python train.py --arch="swin" --model="image classifier" --train_examples=42238 --image_size=48 --crop_scale_min=0.5 --horizontal_flip=true --hidden_act="swiglu" --beta2=0.999 --shampoo_beta=0.999 --eps=1e-08 --adamw_lr_other_params=0.0021 --batch_size=512 --lr_schedule="cosine"
Rows from block 6, named by matrix and row number. Rows with one number belong to one attention dimension. Each number is 128 + 24 x the weight over its row's rms, rounded and kept within 0 to 255. All counts start at 0. Numbers have three digits each. After the name is the row's rms in percent of the matrix's.
# q: window attention query (model.blocks.6.attn.q.weight, 192x192), inputs 0-95
# k: window attention key (model.blocks.6.attn.k.weight, 192x192), inputs 0-95
q.116 091:160099145150112110077113093135154121119167115103121134148116122123177116090121096141109133074188100114126140125148133139126165138112159116085161142150124135128160120115138127127122092117189098123124076130113137129120109178166133105085193131152178104114120186149145176153135113115089121164
q.117 102:106107118116121141118116114145141150099185161122158113123093106154111111147187134127150117132129123128098100120105108126098141121099151103140110089119155113117159141147107080143137139151146097148110099111055123156129155096114119088148134172150118102107132090117091102101129092087134128112
q.118 110:132120130124135096155130156130140119097094127085175159143078110130126143126124104112121130131101165129128145131152116122121106127138143107118082115087134177099117163107150089140152107116129127090094130090107105152144100100149163139148111123122161117148086171146138107105088170147103124086
q.119 101:148113145100127121112115164119104101143095123145136142135145123171125134087128107111099103112090135125137095165119090116162088152162157131137116155133114113154126119098173147125115141099123128101099150102133105111105146099140108109098119143164147127141195118093120131126101096142112126127
q.120 106:143109135118122120115114139102133136128118138124130131149150115105148115142154144193185134136134143162081165109150115121100117104175144106153139126116155126115112119108112157134136143158149131122151137141161127092109138160118145131129124137103147128186137141139103114116124139106107111108
q.121 116:164149145135157129119128167105146086149133083144109092117126112113108184116117130123125098128105130152146118136138112156105155125171127112145150133111117087132143121092118161175122096126134118113151117123139135125120118116081116169132146117107127138153098159110117095148098099101117132131
q.122 099:156099132154120084141124147124151125140117107145152102117152119115101109146139131105098107128141147134105086146203122124137117131169128080094119175131133112133175152157155165130142096121133159157081160127135130131140148100127135157117128138147074149132150122158120083128110121103119104115
q.123 094:115126095133127127113163110128122111107097104139167111068133109122139157122164080130132145119106158083109139114122105135125131125150185157105131128174148133170080133127115102133150102090152103119156147094114109088094122150145151108136172149121115114090130117165128098146154090126118126127
q.124 091:129144114096122198128115182103110125136113085133160131110112129135143101093110110108148124138110096116121151141153080093100107122129140119123097151153109098112102102133108116105109148098103084100184132093106132155114140126154088083123094103159133131138107143101149143149178139123141103138
q.125 107:095093135132105127113128159152152166194093161160131152161096102154111142113093083122112150146132157117123122099142108103121130121159141130158161158154104130134128110120108165147164118108104104080147117100121165121135082131141112110122187103102121129114094131079151123133170150139130161098
q.126 102:133149161076170132168099120132128121107124099114081186135135059082146143166144156133092128146131121093130138085085136087136124135112125166122109158134157139149128134143140136092150184109153114097130132100121144130098113138185101109112082166135107066069103110132095141121107142114126129121
q.127 101:111130085127122152125136089164101138134113122131125155141166110150165089120157115084118120094129108108111159143133142170155150137154123169119117103125136178120155125080167137127107150158173125102125138130149125119135122121135147115090122183131151117119150154101142097126165135103148142109
q.128 105:140153131106145137152124118146117133113109086152112166123168139181090109135127111106112161124118095146147158140095161133131151145099088109113119134131154150139147157137110065106107092121133139124143101150128155136099163123130141138102115103125156115144145169162095131161126138164125127174
q.129 101:129106085175108150147143126095142126156157177157115130085146103149107152152132133154108132168141144146142093085136100110171141098142121149129148114130111108139169162136110121116135140130144130156119135180120121119134155110110152126127154118154134117141142168140111109147151126107087133111
q.130 105:119136138142134099131131127122135099155122146167127115148135117131158164186115095114150091127146159134123115124113111134159121124127131132163121127133130136135132059126127134115114154116102173089135119152142111083129165103111108119141175110124095147142084193125154128139164184137104180097
q.131 103:106124110093095115142070146180086123076138146125113119117112110087134122123122093101139122127081122121135111057169117138087131147108087136090116121109126128129096121120141087150120127131137113142099134108113151121127136139111146164109113098121127133113128041104119101097087117104123132115
q.132 107:121126127141122094121167149156140127084125115100122124137100078152137143078128149149113166136147137143137111135174179165113133150122133116149076163132151138148099110098118100140137079149113083174140153102100159144138078122120117098154100127114128107132118100151169147143125106116104136129
q.133 111:146139129142113138108163105128147171119149130161116120092116088092101148112091124127097163186113148171144148147153123146106174107115152132087130163138114114137095118082156201127092102151179124134151158120150114109105111150100144165126115138171135149150147148132148138150099059164097174155
q.134 104:113082194166114112139090136159099104116115165096140094139160155124102117181156120078153114195110145116120093169155143124178140108131129117125141150157124141130111183144153123156120130102120170137138155156144144103109109135112137149117147140138125126122140123144089106128132124168141114133
q.135 108:113136162083115109112156138077163135191132103143093144102117157106135154112108116130115134095085156120108139133089143158168158083127110108157157172112134098154149140156136100113100120107091143158075094159111095138144112145128117095158136164125166080116180121134120150117106153138155119119
q.136 107:133109113114141120140110128119144085111122116178129117160167117165151117118098139127121121125145162141138122102114153110139141144146124152137154117146115111110136119153134129127133076146126167116136112148124117174135132136089099172118136133149093136155127141117167118111093133117146166072
q.137 100:153171136100131124137125133104122125073149147097127117105097166125130148094132155116118125098094075147137134133143122082131091161142123087136121121115164165102133142140115103122151158066126136117163149112139091128114132093107132128103134120116106123158135143106112094112117099170146081130
q.138 102:173128095116132144124137122132114143091149144161158099134088138115146132131153185145144112119137071094126107124120114099099152163158134149143107088117156129131126106133144155180117129161122115143113091108137148140138098139191107146106158139133147140159137053087102131142136127096125120113
q.139 099:096138220138113138133112094098115142121122128160132118118133165114147167108159092112114132162127131126148081113121100115129158140137131103087155144136135138135069146110128094102153130121123148125108098133121128132134099111115165065100104144111117113122131141079154133109130109150150155121
q.140 108:097145084148113135134162154102106124128156104137145140143094075126086097135113157143134133150142112173145128113157153108139149132161096121154132143145141120155131124091074167124154149118128151155134136095127128126095142109113108092112107142120123142108144181131157114152166091084164148130
q.141 102:115120116133168093144147138121121136123170081085105137148168122098149141143141107143105159094155140111154094169129104165161204181150133102166133143129173148158156144135150116152126097103168145126099145088096151144175122140115138098150134117136134099149155110163132149130116084145118123143
q.142 114:102127121156137106147119127112138155107158144094114145130125084088090141130137097120155148158091116164164090161101135148136134161150146142154139136095156110141124141155104162110102150083098128099143146104122113166142084141129168119128119177127156120158110144140137095121110095149135167118
q.143 101:150117137125141111135143150117102112113129122113094134139088078133097106104112116150097133100123143106115147152201139103131162129153147150109106177157126162158088126123128098091118110135162154147120139203168139161171131122110164057097161159148131122162143145165145139146128161130163127124
q.144 104:143138091181147065098127149098138108128103096145090103095128152122119140182163162171127134097126109141110142114160129140068128130138174166182125109148110134123108164151122125136175150115112114108127142138094109103146129128147131141147104181114081154153142167108144105117148116140123096101
q.145 097:092165125097076144083134116065121125109125162130130096143139105131134125135142153124135133144148115153107142126160113120157083159085124132130160129119117092177152119149135124156120140099142107131106119130157101128091154119139123151131128145134113139138130128136139145127099196152109128120
q.146 088:093131135117150089126170119109102136143144145090146085122128138091077123106110150153106132134149124143093164140141127140175058131137100132140156154087126091156164143109157098120116121149174142106116147137115125175147114128135081141139150095132107157141152127143177117105112116114136102142
q.147 107:178176134112155174135090116117152124138120086132156150135123133121148135148100139120126119104152095138161125116153156106130141108126148110122121115164120129129161106165108151086118112115107138153110113089122125139115142148159136174108141179137135140143132111113115153146114158096146096151
q.148 095:108111201114136116136102108110118134146145098102155122097097127150180165100121113164141107145135129140081166136158080129113099116122166141088119092104121157112152116128107116134106138126167118162150156126150153142123081150081152151162127104134115163141099185078155120128140126155103147158
q.149 100:135149152156154100120122116134125144195130146193127114098162137160160067143121170126162135125091160158145153159136146108106101132146142142125166170118125142117094105120124097142147145123101104099132091051121098108094135139095127139149115122182134114149131136160168117161123118131155154153
q.150 107:148132119131141103157104161105102150139143125098149119121145117103139120165137156120134136135110088119109170136100129148114109104160140101182100161143115155156122108051152122152152090111108136142130141100108167145106166137156126156106162084141169109090123116138113127112128082129147149134
q.151 091:144158090176119098121116120119142159129122129117135127110079131132137097093148150144168147142111125094100138107122124157117177163156135143138146185133125106134089143067080117097189142112121151111137097135141136167111099112160110088101081135166148128072136116158160105132133138128139111139
q.152 103:086118115128116109107121118157144170196158118110135153090104120142119109169122126120136129156151140211137103097147123145118097147147129128104133169138096117170153089134134150098127149160111097155131130149150073099108114158151105147110095131146134119098150123128137155136175135118130148115
q.153 110:154136134124146153116108127092057142128087112108126107119151140155133098130112116133144108135129120129154114109150125157175141114073122131117118077161118087112108145170137134131129139153138101137137103094111101139102125123174130126147125148133124113150134088186121157123118128188119080133
q.154 093:117126106130081133140100162142152140111109104142139109122150150131135123168098119138150117139137140124119142160156164118151118161159124102129152105140120125119134137124100151133139118139162161142115123146175114139110123136169123117065154120138143169102153103127106107151107141115147168154
q.155 090:169161152147114144064143101124120127139118110147155135126122116136121126129158152156133108156081152156094127182168078092122101142126136112134191118100127164111178159157128139150148094124164151138113102121106141111143127092135125153151141134141125121151157156149140120093112112154171133102
q.156 102:147155118130181114118089110149128158142136138110143144145129082173102107151143148137111182108110125151163150139146098157098111129079127135102137109124128115161138110152156142122150108144150129066084106126119125166099181152130108109126141116137100134155137150101161108140080142140119144132
q.157 096:109118128097152132165108149058090113095089151096123171137091108111132147133119141139137102140137136138091140133145123118159144118100145140164125156092155133098144135129115156108103109143110120154132118134133137130102134161169125118096097122125112101108125136164163175089164119087146133145
q.158 110:092136125142087142135109128117085153134070083065146148141113108084157076140124104129123139114111099122126138131105107153113158114120145157162101107091071150128138154133099140121184134084114108148133159113107122148131145136085143171165128137119117148142132144100127133120181164100147135102
q.159 099:121155139124123164112092093125078160126146174125129079127132134150134112142118147151110157096127123129159148121142123142167112143143153120140128132150117105100145108118162139171119117110138093144134122124121130113136130130172165129178158106177132150137131128149088157110099130136098118172
q.160 104:111126102109117149178097130129157140134174130110122125142122113094146177132124128114119162116160146110160157143125098125135129176168131137098107150135143077144145103131122146144130133105146105113162162120185083130135123136091083120109122158115132166173137109090132151123099083135130108141
q.161 096:131157182140166118130116136142136139076116135152154096141146119120108154115159129127156121142133137128116162130081116140129139150090107122115151137157154139132148125127103132145115148097122133153151129122087114125132120147156132153121150091109174083118139133161153140139137169137146114088
q.162 100:103104154110121124168135061136092109110149103117142106139097153108178106138134144102115141149138127151126087166114129102133090117120114128156142110155106086113088111140160136136095137147107097113155139130092066131140106153160136147114106094129108141126060154129177151180133114187123099134
q.163 095:162138098129128146124162095101133156157095143129126117110165186106111122116134159134111137158142112135099089119109113124110114155146089109103163131142068136127140126150151131177180131127097132111139170108109092146185092092091131141173102094108141110123106105109186117093098115124144148131
q.164 096:138111131143151114129096106125168094137137101073124141097102110090119110105135176158121148105108147150143113154122138124096075153132132125092124144113113106146155140155128101085112141118122118133096103095181121150133124110129079109115113152095131119122115146093126112100134127173153189083
q.165 098:142112185103119079125132116153121128100113121102123162064180108143116161114115164159112135089138122115146172134133104115144119146145088116122101118156114137136143165092130127165142127151081136141116131107135162141112113091141123129124124133126115127104135088127127156156163165105107126118
q.166 095:179145113142163115122146126119117118139080124137118122074175106134065119162127181147128162152150130121092165127143112125094130109122125175150146131136125129140112158082119101107107150116138128137119105183115150153154141110175126120081156101088121156149151134104149115179136134146126127096
q.167 099:121151147183123144120086129149084107139147166144091104110165143118149090130146108111125097123141139100150156118101137126144150133111147127122139132120118125138146102147108103113139132186111102112108151128106151143173129161115132097154152105087124101125163157108118121109130164138089136139
q.168 107:118114124131130119124134141175139135152135135161118128085085110103122105137146091185155115113148152121139161153152143125096137081148131131173124182132128151126130134117168103120153139101145131086095139104167132135112098169092129112121129128142107134100104155166121156129116104086103159152
q.169 108:100133120106103137132104131151135159159099131118121117140123122096173171116119151155135069105118133151131140134123107094134187134101113159144159127099149147107175088100102102138116173170080116133119130184113115133098139072086149105145182118086101086127112108173120120097110121174143154132
q.170 101:107118132124136080137090134149110129136110131158143131138133173085138135123132124125121133153152118145134119114136160153093098129154124124127139123126116102106121110115145138135095102195101138124100105160113133080126117135157084175082140090130137114121154128098099130103106121128098100135
q.171 090:106139132080126121143089118097161131119095104085133117099094130145113121153126151106105096167103150112120106097131142186148128131167128181158146142162150131188107168135192110129095067112098142112112126113132137113133117111107123124137143137108162152110138135099122125156094130138145134106
q.172 103:115157125106118138135126148148139137159142071086092145143151158133133050156107123106114113079126116102121137120114119109134106117122145073082167125106144124155165126085126141125138126169148114154087104107130096127152131110137117123122142114119122091130115111082172113153112129160162087122
q.173 096:088139094119091073089160136154108146152142132106170083130120118132132125152136143124120112106155112143124195109177120086152144124137119122069161112122137117133151149119169126157135087139178146102128116138146130136115151092079140139137108116120150139148126135096135130122110120100142151134
q.174 104:125132100107098155134150135112162121125153105139144141123153119119115085167121124149140152138131140153141040109150171162120135139079136115128180144101143149175176151124129122138118141140076107192111156124132130126092138098133158136123130080136125110102127134100119108135160135160104139150
q.175 099:134132171135123123139104157113160126151097111110095132140118155111144190140140147134141158118105120152111105118141135145127099143151066146132136095139126123109139145140131154125082109159111144137104140109163107126096076082142133143140141125068133117125131139123162113111116162142142122082
q.176 094:133113175127139152120123144147121157143121065174164145159153135120130097097137094136102149088150141155121127081113112158181147166139074148119125111165099145136124173128114127127117114125141126145098162088125128162106120116140107109119132103123135103102100142125113136149107127132095171148
q.177 101:132124095148116129085103130114121151123123126184092119132110154079143095164125125134149129153123119144088110148168109120112147153118188140134138136109164107113185106119121198106133156167137157123157126164122187114122105130181129141114115136125115110152125143150107144118139141125161125136
q.178 106:136141148134161156122134122166141060149138133139096121166155166158119110110145143113145120138138163134107128156127116130177163154146077118104130161146135122117140102119141111112152143121119162072151119148110143099133190142105144126152153076141112123109142163104128132125087086125170135104
q.179 105:131117157119135151168135097128145106088144175117136112096082124128127126182120129125126145136139116147106141191153142162091118101153113138170137114146176099135103128124141127124148091170118120107142154176131120104095108159114083115110145139110104104157116143151140125137123118115135122165
q.180 097:106138156066117120088127101145071160101134136115134114122158115135122146151084134158125117141140132105101101162145162094138096110097142142125118118128119194104147144141130168161151152157104146143133153104104123140179103096111126063095132123097119146113130132119137142158112140142148093131
q.181 091:114138126150133095144118134166180138162115141126112132105124119135122159137125147139176131131171134152135079130099127115126135117153122160087083160138103153120130135130162146093118140164168143099128099141110084122124142133167190095178128111120173119108155116116120132119129091151170138140
q.182 103:084168098104120136140116097124118165114121178109138142127125128104126126148103172150101100101125185121134157127130147135139141124095155139136090118079152148111158142153154152130109109119161124147099100112136106123095117091155127172138140114141161125138130169120128172112155133148102099094
q.183 095:103140165129158113136115127113164127118087130141079130128129144161118155103158104127114083118133140105128124101062143132130089154132127127118136121185170154112087142149168153080154160122145119110107134137109146141106132182155137126121156082149111134118125088159136112110076135124134093148
k.116 100:103121127127125120130162088138170135102139132131156086083124153102098111104121148092180096093097153140148167132124133130110189123144146174182094107120077132091113140131109112136083148075170128111165113130114116140147110105155112122132106099126128143174104143130158146150132146189116105146
k.117 099:125111162150129154124121105136178152129142144076166159148125139141169098134148122087098145102130160115176171145187133153140160153150115165135133150136124159154138110094142135109120091125147126111115122154125112129079099102132122114122138123108150136152106144132137146150170115080119136132
k.118 106:105146117167116099141098129108106119124139121142150109141142137114111109088112120151078133132143190138142141143177150101132069165144161140128130147134137134128136080173183162121113120083110147116118123159103144155103091124157138156104132144118111162136109122107132145124116104130115147060
k.119 108:161145131139129108081135084109122129114165111136097113120098100146107168103099142160131117131157097105153090093093079105115124114133094105099117141135144130138132138152094111120145101125151131129133158084084129111150165068142124140117137169103132136111097118116108149078106133110169159094
k.120 108:078130122158129117094118095113136159100127161137136141145145118116118135113118141090139104116116148182140129119102132087145132132122162124157156138108157122145140131103146125128157081131145144139125186179059096151111141129112122174121137154151087107124133130148116125147121170148094172134
k.121 107:204142155148079162139141098109128081132115158119136127164128111114140147126111172151145119121111141138097115170090146149184133110137157115114105077161133094134090147138126137077098103128096120168157130079098168097172183124120146109117142131121140153140117137114115100115141170133146148114
k.122 105:133129168076091162112135179153140149141105128066127148131138099153131119177120098097102129108152136127134130108129086106138070136117095185131132141081071123137107111148133107126157146096116142135148140135124126145143111116124128119121169105137135151118108105117165168120117136116089141178
k.123 097:155135211128162150170123095102106118103118091128144122119120137104117138166161146125121148138109154125117204120144136113170147152127124113089134098149135112145128140114139115150149133156140134132195079128140137115170123160094171116154088133168159150134137118164140126092085110124129111116
k.124 092:147191118112084099122131148177126082144120178169099181163124161125144167157174163116121142159161180154136127131118147130138153161150118127111138103133158150120146150149142073147119126125136117159136107148114102110144114097097158112114081121113121157128129131142123129140160158135133177142
k.125 108:142137144159125114124089161157157126146175133128138171118121162151162208135151143082085131162116120117155145108114149103128131156104149170117120124126144162142133185161105115146181144126112101136099076145080131124153105147108150121149116107092135157131093128116143094102138145145150163081
k.126 104:128190147118122121099122170130126087080141167133140082088167130149147140132149111142167123127102134128112101111163130129124198129155071108087090142114083129125130129141112139136136135159116166109127108135136085119100133143177158112135120161145161103122127148134101140074136077107139128169
k.127 107:145141126158179159101067116139149131130102097123123136107152174144093128114119111130114120105102127131085113154155135124116127114130125118146094139079134089124153092139103089090125095150092129158110146161078126117136154144109117139093110136093123110092131109158146101114160121134127107151
k.128 109:124113102150139096161107119126136042109105107110097080107142091160128112137144120159151110127097088126103140148141108127140122089134159122082147121150138154165154133135110127169094081184139151131148149096140133152145110142108154113136130146116112135153099130101133116160120112125102130145
k.129 101:118092105135119150143129087134213145132127089129152140165146131147136091158152153127088087145088105117170124151122142133164095150114125123116148090148144063117125117132102115112140166141139137143112138106154111136125115179099111148131134164139106171084102129104133152121131119134120122116
k.130 103:104085145097130148100123139123133171114129103119101164122119172098159189169134140092065142108141122114118075101104086106129136128108107137097142146073156127143131138176103105125134136123095121112167113107147166146170109120124102138133078125146124098077122134123111114172107146140135140165
k.131 107:151151158098103142139103091128117158175158128167134153122127109163130141107155117164122128138097143130193108108108107164100157118117128127114144118112086118140114145117118183128101141129146175161115086160127111103123122116137105130069131134157125107175177098117076144094138119107156145107
k.132 115:163136120126140118117157142129161118142139138149172135149111137142136114114143088149139173101171144115118145139137108135134157135177162124169102102154141113143172122120147148146151148120157108086113123193109089157116149134103078088129190132158120139116120154159104168111146144172115124081
k.133 114:133117153088094121098124151144119133110102136136099121125136110104125098107114102147129124086104121116127130166100118123133106129123154111119109120132121092105131140135174157112147136153101087134102165156145107126151117136116135123166117142148131126073135096138177122057113144134143124106
k.134 106:109124118123114101158148114072117110113119108088120102148176100080120111172103170063117161109154092116084153127148122150114132143119102181153091163138132125149169148093184116147157127123147127133110131124126098149149135126122124118098146107147168118159131094139158171138128101135144086134
k.135 112:128095135141154169170144123172148150114108138129123087149166125135168184118144131156134121137085082066126093127139156116128103143100117146094119131147125156141108140180128127093112106125121146123113113095162078148113165121135125175112157145152126134148119135142106094159147135097115109100
k.136 116:135124088157115112142130156113142127152147130092146118075137162116115130159100138146128167114174131098168115145113113164152155130143149107107104116066157138108124111093139111113176145145082138119110110133142158131100121131115122147120152117107146111159134142112109104146115161150152167150
k.137 097:178117096126082106150156137111099175174090127131172117149115123130143157115153141131142164104171162129089152125130131148118116129161077123105133112161138144168121092138094158125108139128125164148112175102113148113127139099128148133136093108143107136122169163145121126117128152133116149147
k.138 103:130165108132145097094102131165134083123176130146111160137114113165125143135128121085136148140122153147128154119148157119138079138145096142096166130097107112137117119118117090101071073116136151148143143104186128132113127130160087136149089144108141132124102120154113148112114125140131131118
k.139 099:110103099180151141117156108131115119129119136154140140131127142170145163077117129151150136141132101097111118165129149122119099091105110139102116093138139141147143135162104121107158134190134121129109137121122137114130138137142170155157150128155128133111112126118149141089107081146172176170
k.140 102:131112150129117115116160143179126089112119146090124098143087125156127111138098170106130138116141117159137114120122138127092136135136129100194125133149169090156121105102160117173140118138117126102143114123099114112156159151144117123162171162126097114076100124133134098126099156136107115137
k.141 108:166116167138155143124118166137136072088107107196130112106135141122117134144144146129160152110137111138118099166148155117117147139124173116111116116176113104126124127115108127131100148124104113112123138128121057092134135092134109152126190131135148171128136124143136133116135159106125119146
k.142 108:121138102144053114129121109133129129065121129133089124100143142099115131127129160133143179127156145135141136167142100131088171149134142117132130156117106098140114129152163088111133166079092128165148102115088156117101153106112113110158090107131118101121133138139120066124106144115151099108
k.143 104:105146121118111122134105168118168164174104152140143126096115156122119149147126113126142142167144096118152122144170130140130131124163141135134107141140152104080138112132148125119148155136126096181166131126136129130155116151105145092150142124168114158131113134154138114111117148128118123149
k.144 100:156086136111104194120142096156177160147156156122098122127127129125145178118166107101117131113101116080139151129138084108114094102141118082183111122138107120153135123093145108130093145082128107134151128113174118133117134089127072160084163149146126118167100114130128168119100124118170083119
k.145 095:179099110148144146150154130134114133176118115127122116144138187139064089145166117128121175125127113094119096168138151117121119083119086110150120094133124117122123120151126135138137136152094140144100139155072136079172125126147113141141126116164098125133143141136077119144107167126126145091
k.146 093:152149167126124184104128109168100116116169114074097103120112107146138120118158107135144127131115109152142099108112158100126141113094125125121140128144128129132161089142079128117145106133106113126120164105117111127152159103126124082182098167125094103122095102126128092126097144117138118095
k.147 099:148106106137118098131140156096165165146125095111135103139154159140141122093170059140132106106145164116104169157122142103156140143175136111153144104138123148117105104149152118181142085099147143155154145161107106124111093114083144115133140147159143152135145140117135190124128116117122135132
k.148 090:086132143176137092114117131154137060136127154084120164148124120100142125132119170123120129116126125159148110108113083163141142157128136099154137138164157110113146099135088132141139110138112154106098161127121136102119163115149135110097139163101136124144107134157178134132157153093141125098
k.149 094:112142111104095156148167127135133124105134092102134122145150081109114162094112151115158149140113154150127115138139104173130100176145132146146132075128135099114171144196112120113102145164095106081146128135126152158162124124165158167139152126117119137123094114126141114157110136153148129146
k.150 106:113156122130102132102145165141096177158090143183101128115132142169118160125123098145163140112111113130151087171134153153174103161155133133150162123125108139143126154134078145143111142168132091118161097139142113151100108183133141132148155158141117107118110158140126093129081142134132114184
k.151 096:134145172125125158150127114103092111083115144132101140128129082154163121118143095128144179107139147153081136154145114111149090117133139136161103100096128155139131127127173127096137151128139156124125108115166147129140138149108093146142137100137181123152151176110167093105109170098173113129
k.152 102:150099157133156138114125139158126117120152113099126122169102166128130128149155140118124113136173126079141119116148153166129177150108137174121113089128159087120124152133125139113159108120120128085108143143142145099184112117120156092130139121111148102128119095134106112124147127162121112110
k.153 111:138125129155148142150133161164149173110140102078144141174103108088157132114148086145094095145159167121148173113093099121074123108141092101110157101133129116129135116091150136137137111103133157107165138139161121052165099133138119130143141128142122153133106114119158084115127121109125144147
k.154 091:148124129122140119175142141112135136122043141136144112087130132111156105166170129128149131138107119108113144138109117101122153144130143151125119148089107101112130099134082101134136107120071181150100107175102128129116111142101138168160132148105099137153113125078155143146111104155095172153
k.155 096:111147063083126142128149135138155122159141158098126101090158124114169107164152146145136135165088118172150138098091127116124100144122142159162120083140166096180096155152145140123111148108091137120144091118135162183112118093105129117122127119117156104119110098156171170148123129104174123116
k.156 102:118138150154146113090149118100122141111176126125128098113103119126121115135164159155114128156139087139102177138108126105098112083137161143122157084121123126083130152150102116156076134133129114134111105137071139131135088151144105082123140117135100095148114150101145100147092143142169123158
k.157 097:156159153116116123136116169127145118132154114141121170140098173144094138090122126148115129181162123128091140085144132107113149135078148082111141105102142096127099136131126147161135125130111129147175145120137105132149148130147144108146167149117154148158126146105113107153139153120081155129
k.158 110:148122148134107118146175102120152146136161169126110160102138168127106115090182154164090173127087121113115085142144140107161121143073113064125106088154144140124122135159100160133136108147165121151133122143183117123128131181163156126093119138137156145117114126181089093103108138087165146128
k.159 101:127141133121105145141145146136165155089159091135139107114139130180152137104174103109137144129138154169114101158117133098137139136110172149134110112126152172154153109159105148156114165099057095144087101148145152168105086107111092162164112114151138165089112096115099121153127119158136144162
k.160 095:130121117137178101143118119115085090078114119135110139127107141136143128151121160186146115119139142111095160118126151097134098113101113094178119146140132112102127112137143129127100149134160116139116147145107150106096119118126165164124088124138106113186090152134109108127121121168166137124
k.161 097:094103125090102135126110136147148103126121137107097087093109146103144138114111059111150142162110091160099147112098129103143097147145141132142145150142158127111156081143129158112146119117111107172136133115088103136126099173122106126154100167169177145113126129161130125133102116158127162122
k.162 095:102121139113108147139082149141122165129107091140111111139130130145144144118140128077084131160120155128143159080148203158089066178143131115124145127131112156113129158143105133133121123126121108114153126114170147094105133144172123148138152130112099134137133122155128099141095127122138114124
k.163 094:127120134131092144172162113075094109133152148096109138123103096115120158121096134140152084113169139118166135148135175104185149072120116146155128100159148094154123139106144128083128153135107132097153119129152132133088148165158137121134138170129134146143125124109092109108121094110162107100
k.164 102:101153105124142110107156141130138131131156164140122110097110124164156129128125108079089089150136132116130118110148140102071161133129103162087119142108157106116110095139137118110155146101130130100161146117098128115117156094171168122089140102139107065137136153148128132141155146106130125132
k.165 098:118126131111134146106137156134137072115103174106127060105088112135154145179167154109106136122113120132126111139154167160158163124147125147094078131165146147107141099143112139117118132084119132112150162143145085085122140149161134122122172139142142128128118145102096121146127064135122132140
k.166 095:130114171112115151126134123136116122124139107117103137118125104143178078110152095110106128111149132105148099082097103119120121140130125128102117125180143147161118122106094112085104125165130111135146162139135127119145131118135158146153155154145096124126079129127136125109112128190146102146
k.167 099:133092159115108134111121154131138151130084136112131139119133112126103115122127086111125144116098132146154148170124109107141102128143160127136161114103101163100175107136170079134096140104192163163135102163080126090142102121134133073126137142171147128152101114169149156097118130128080140155
k.168 096:148135151128128126130127148057144081120111103116114161123141103162124159084096112121111127106106131122129142135153117130159135106115110137115134126127106183128076092178114098129119119132126115133153136098152131166165097123161090136108138081115103099095133145119102151126153154128119094156
k.169 101:112143128137120132105183118104142072117127096162120124179136168171094107099119123109130177087143144099110156123118128132142131106143182129126158135136114093132075107118169136127120137153123144142125117114126172114158106111102095103138130135153127183123118110118118149099120148099106109111
k.170 101:113073144131084150148104101142113168120157167119135091124153108146145101092139137087197140135154109115136139147108096113181081150166118116142108156133153150166118151125116107159155103136127115121114155116107140134118135097142124134141152105104115158206118125157177122159162156145130116140
k.171 095:103099153125135098106134111073141138147120139131140109145075122125141134090112103112155117129134150184141098105125137140132120124133126117143132092114079130092140132088098172120084109120188124154188108117091110148114149143137169128168107113130119141166121115163148120085087119157094110124
k.172 108:120121128129134138141143115120105174108150158104168156137088123118160154116138067136145166129125129157133164115115150168144098169148134138115146116130156095134120152159109122144122115168165139145181116115123130094135121156120119090146135112133119115122132140146156121148095105101130128101
k.173 103:139139116136151150117108071095091128127132126097099102124163129102140163100176152108154148088094078129117124142160086163206120139133107169130071150093145151095135156130138089121170123131127152111086116144091119092153111113109105109119094135121106109125110076146129111145076126149127127116
k.174 099:114135169101098123136106125097123146143129105117159138139119144148089163168119174138140144125135133111147136152078138138175112127099079123091165116133141079160075179133104133151130116111186109065116130149140149119119126129156139110136155167122134126104138115163120086094098134080123125109
k.175 096:107130120123123125106156099118151160132117171131137136109098132121130132124147127147137141146140088158126154091141131153114148118124154117139133167102124098122113073108109089123180146124149133147166138134167190118123153161138125105145148095115060111117102100141156110113145138124108100134
k.176 089:159117128113109115121114077111136136200107167104113085120109125156123117123139145140104137144110127144134133089090139146155125111147114153122134124112111148140163091126123135114116128133127113134114146117109154134104130153133095122112117174157145135125144114131161113100100138104150127125
k.177 101:107119119103084149133142174096127108086119132159143155153138152121147110089163128122164113161120096109122159099149105126107104117182098086130107121146124107143122085136160113125148135120072149121077110114128145115092159132129157152148148184152106107117153145081104182117083148119144071169
k.178 104:136100120103107119132121130149140147147110125105121101102109115110148156090126143172096143108101132150132137123115154135109109112159085116091148111113148136091165147125121140114091108174089112119114145165125113146089134161137122124116138102127164170161141118114146150110114141141124140089
k.179 104:124090117134155132129126145115121136126141151120121116155157115100128117149133163089161135111144081121075146119148150097120116146090139091129142083115124204098151126138122113140134124145129132145137128143136170142117133065134091147127173112103126135095083153134151108136080149105135135135
k.180 103:113150167102148149104126165144116099125108141096141101181159083146202119110156089148134172127155112151122120080134146131087122119101123094162145173128150116128122127127074129125145145128086142132164095155141108107140126094140090107137104141129186118124163140150185118122112093126110097140
k.181 093:123131133127125142129091157116176119097132053163139120166063132138161153133140134131149104156133142121155142142143110172120164168120125129121147162109134102128135130075122106128124111130092132122130119082154153146120191111093131121131155142125158146135136085144121113147140113176148081116
k.182 104:083112144173147164104150179102121120117118099130141123160151122161134128143105076108101115125143143121083114111148125086103135138117094113151135142098145131136070154146102098131165098160111137090149136118092088118103100117116147099091086122141126116103098149122097120174181126074113104105
k.183 101:162066112171101129141077107156146138140137106151145150164105100110173149133082102126138176140153142111168130158098168123123110087156139141179116128114140125151177155143096121171078100112129092150133161091101135106129157139109107127142156112154113167141144138140125131180130164179109147095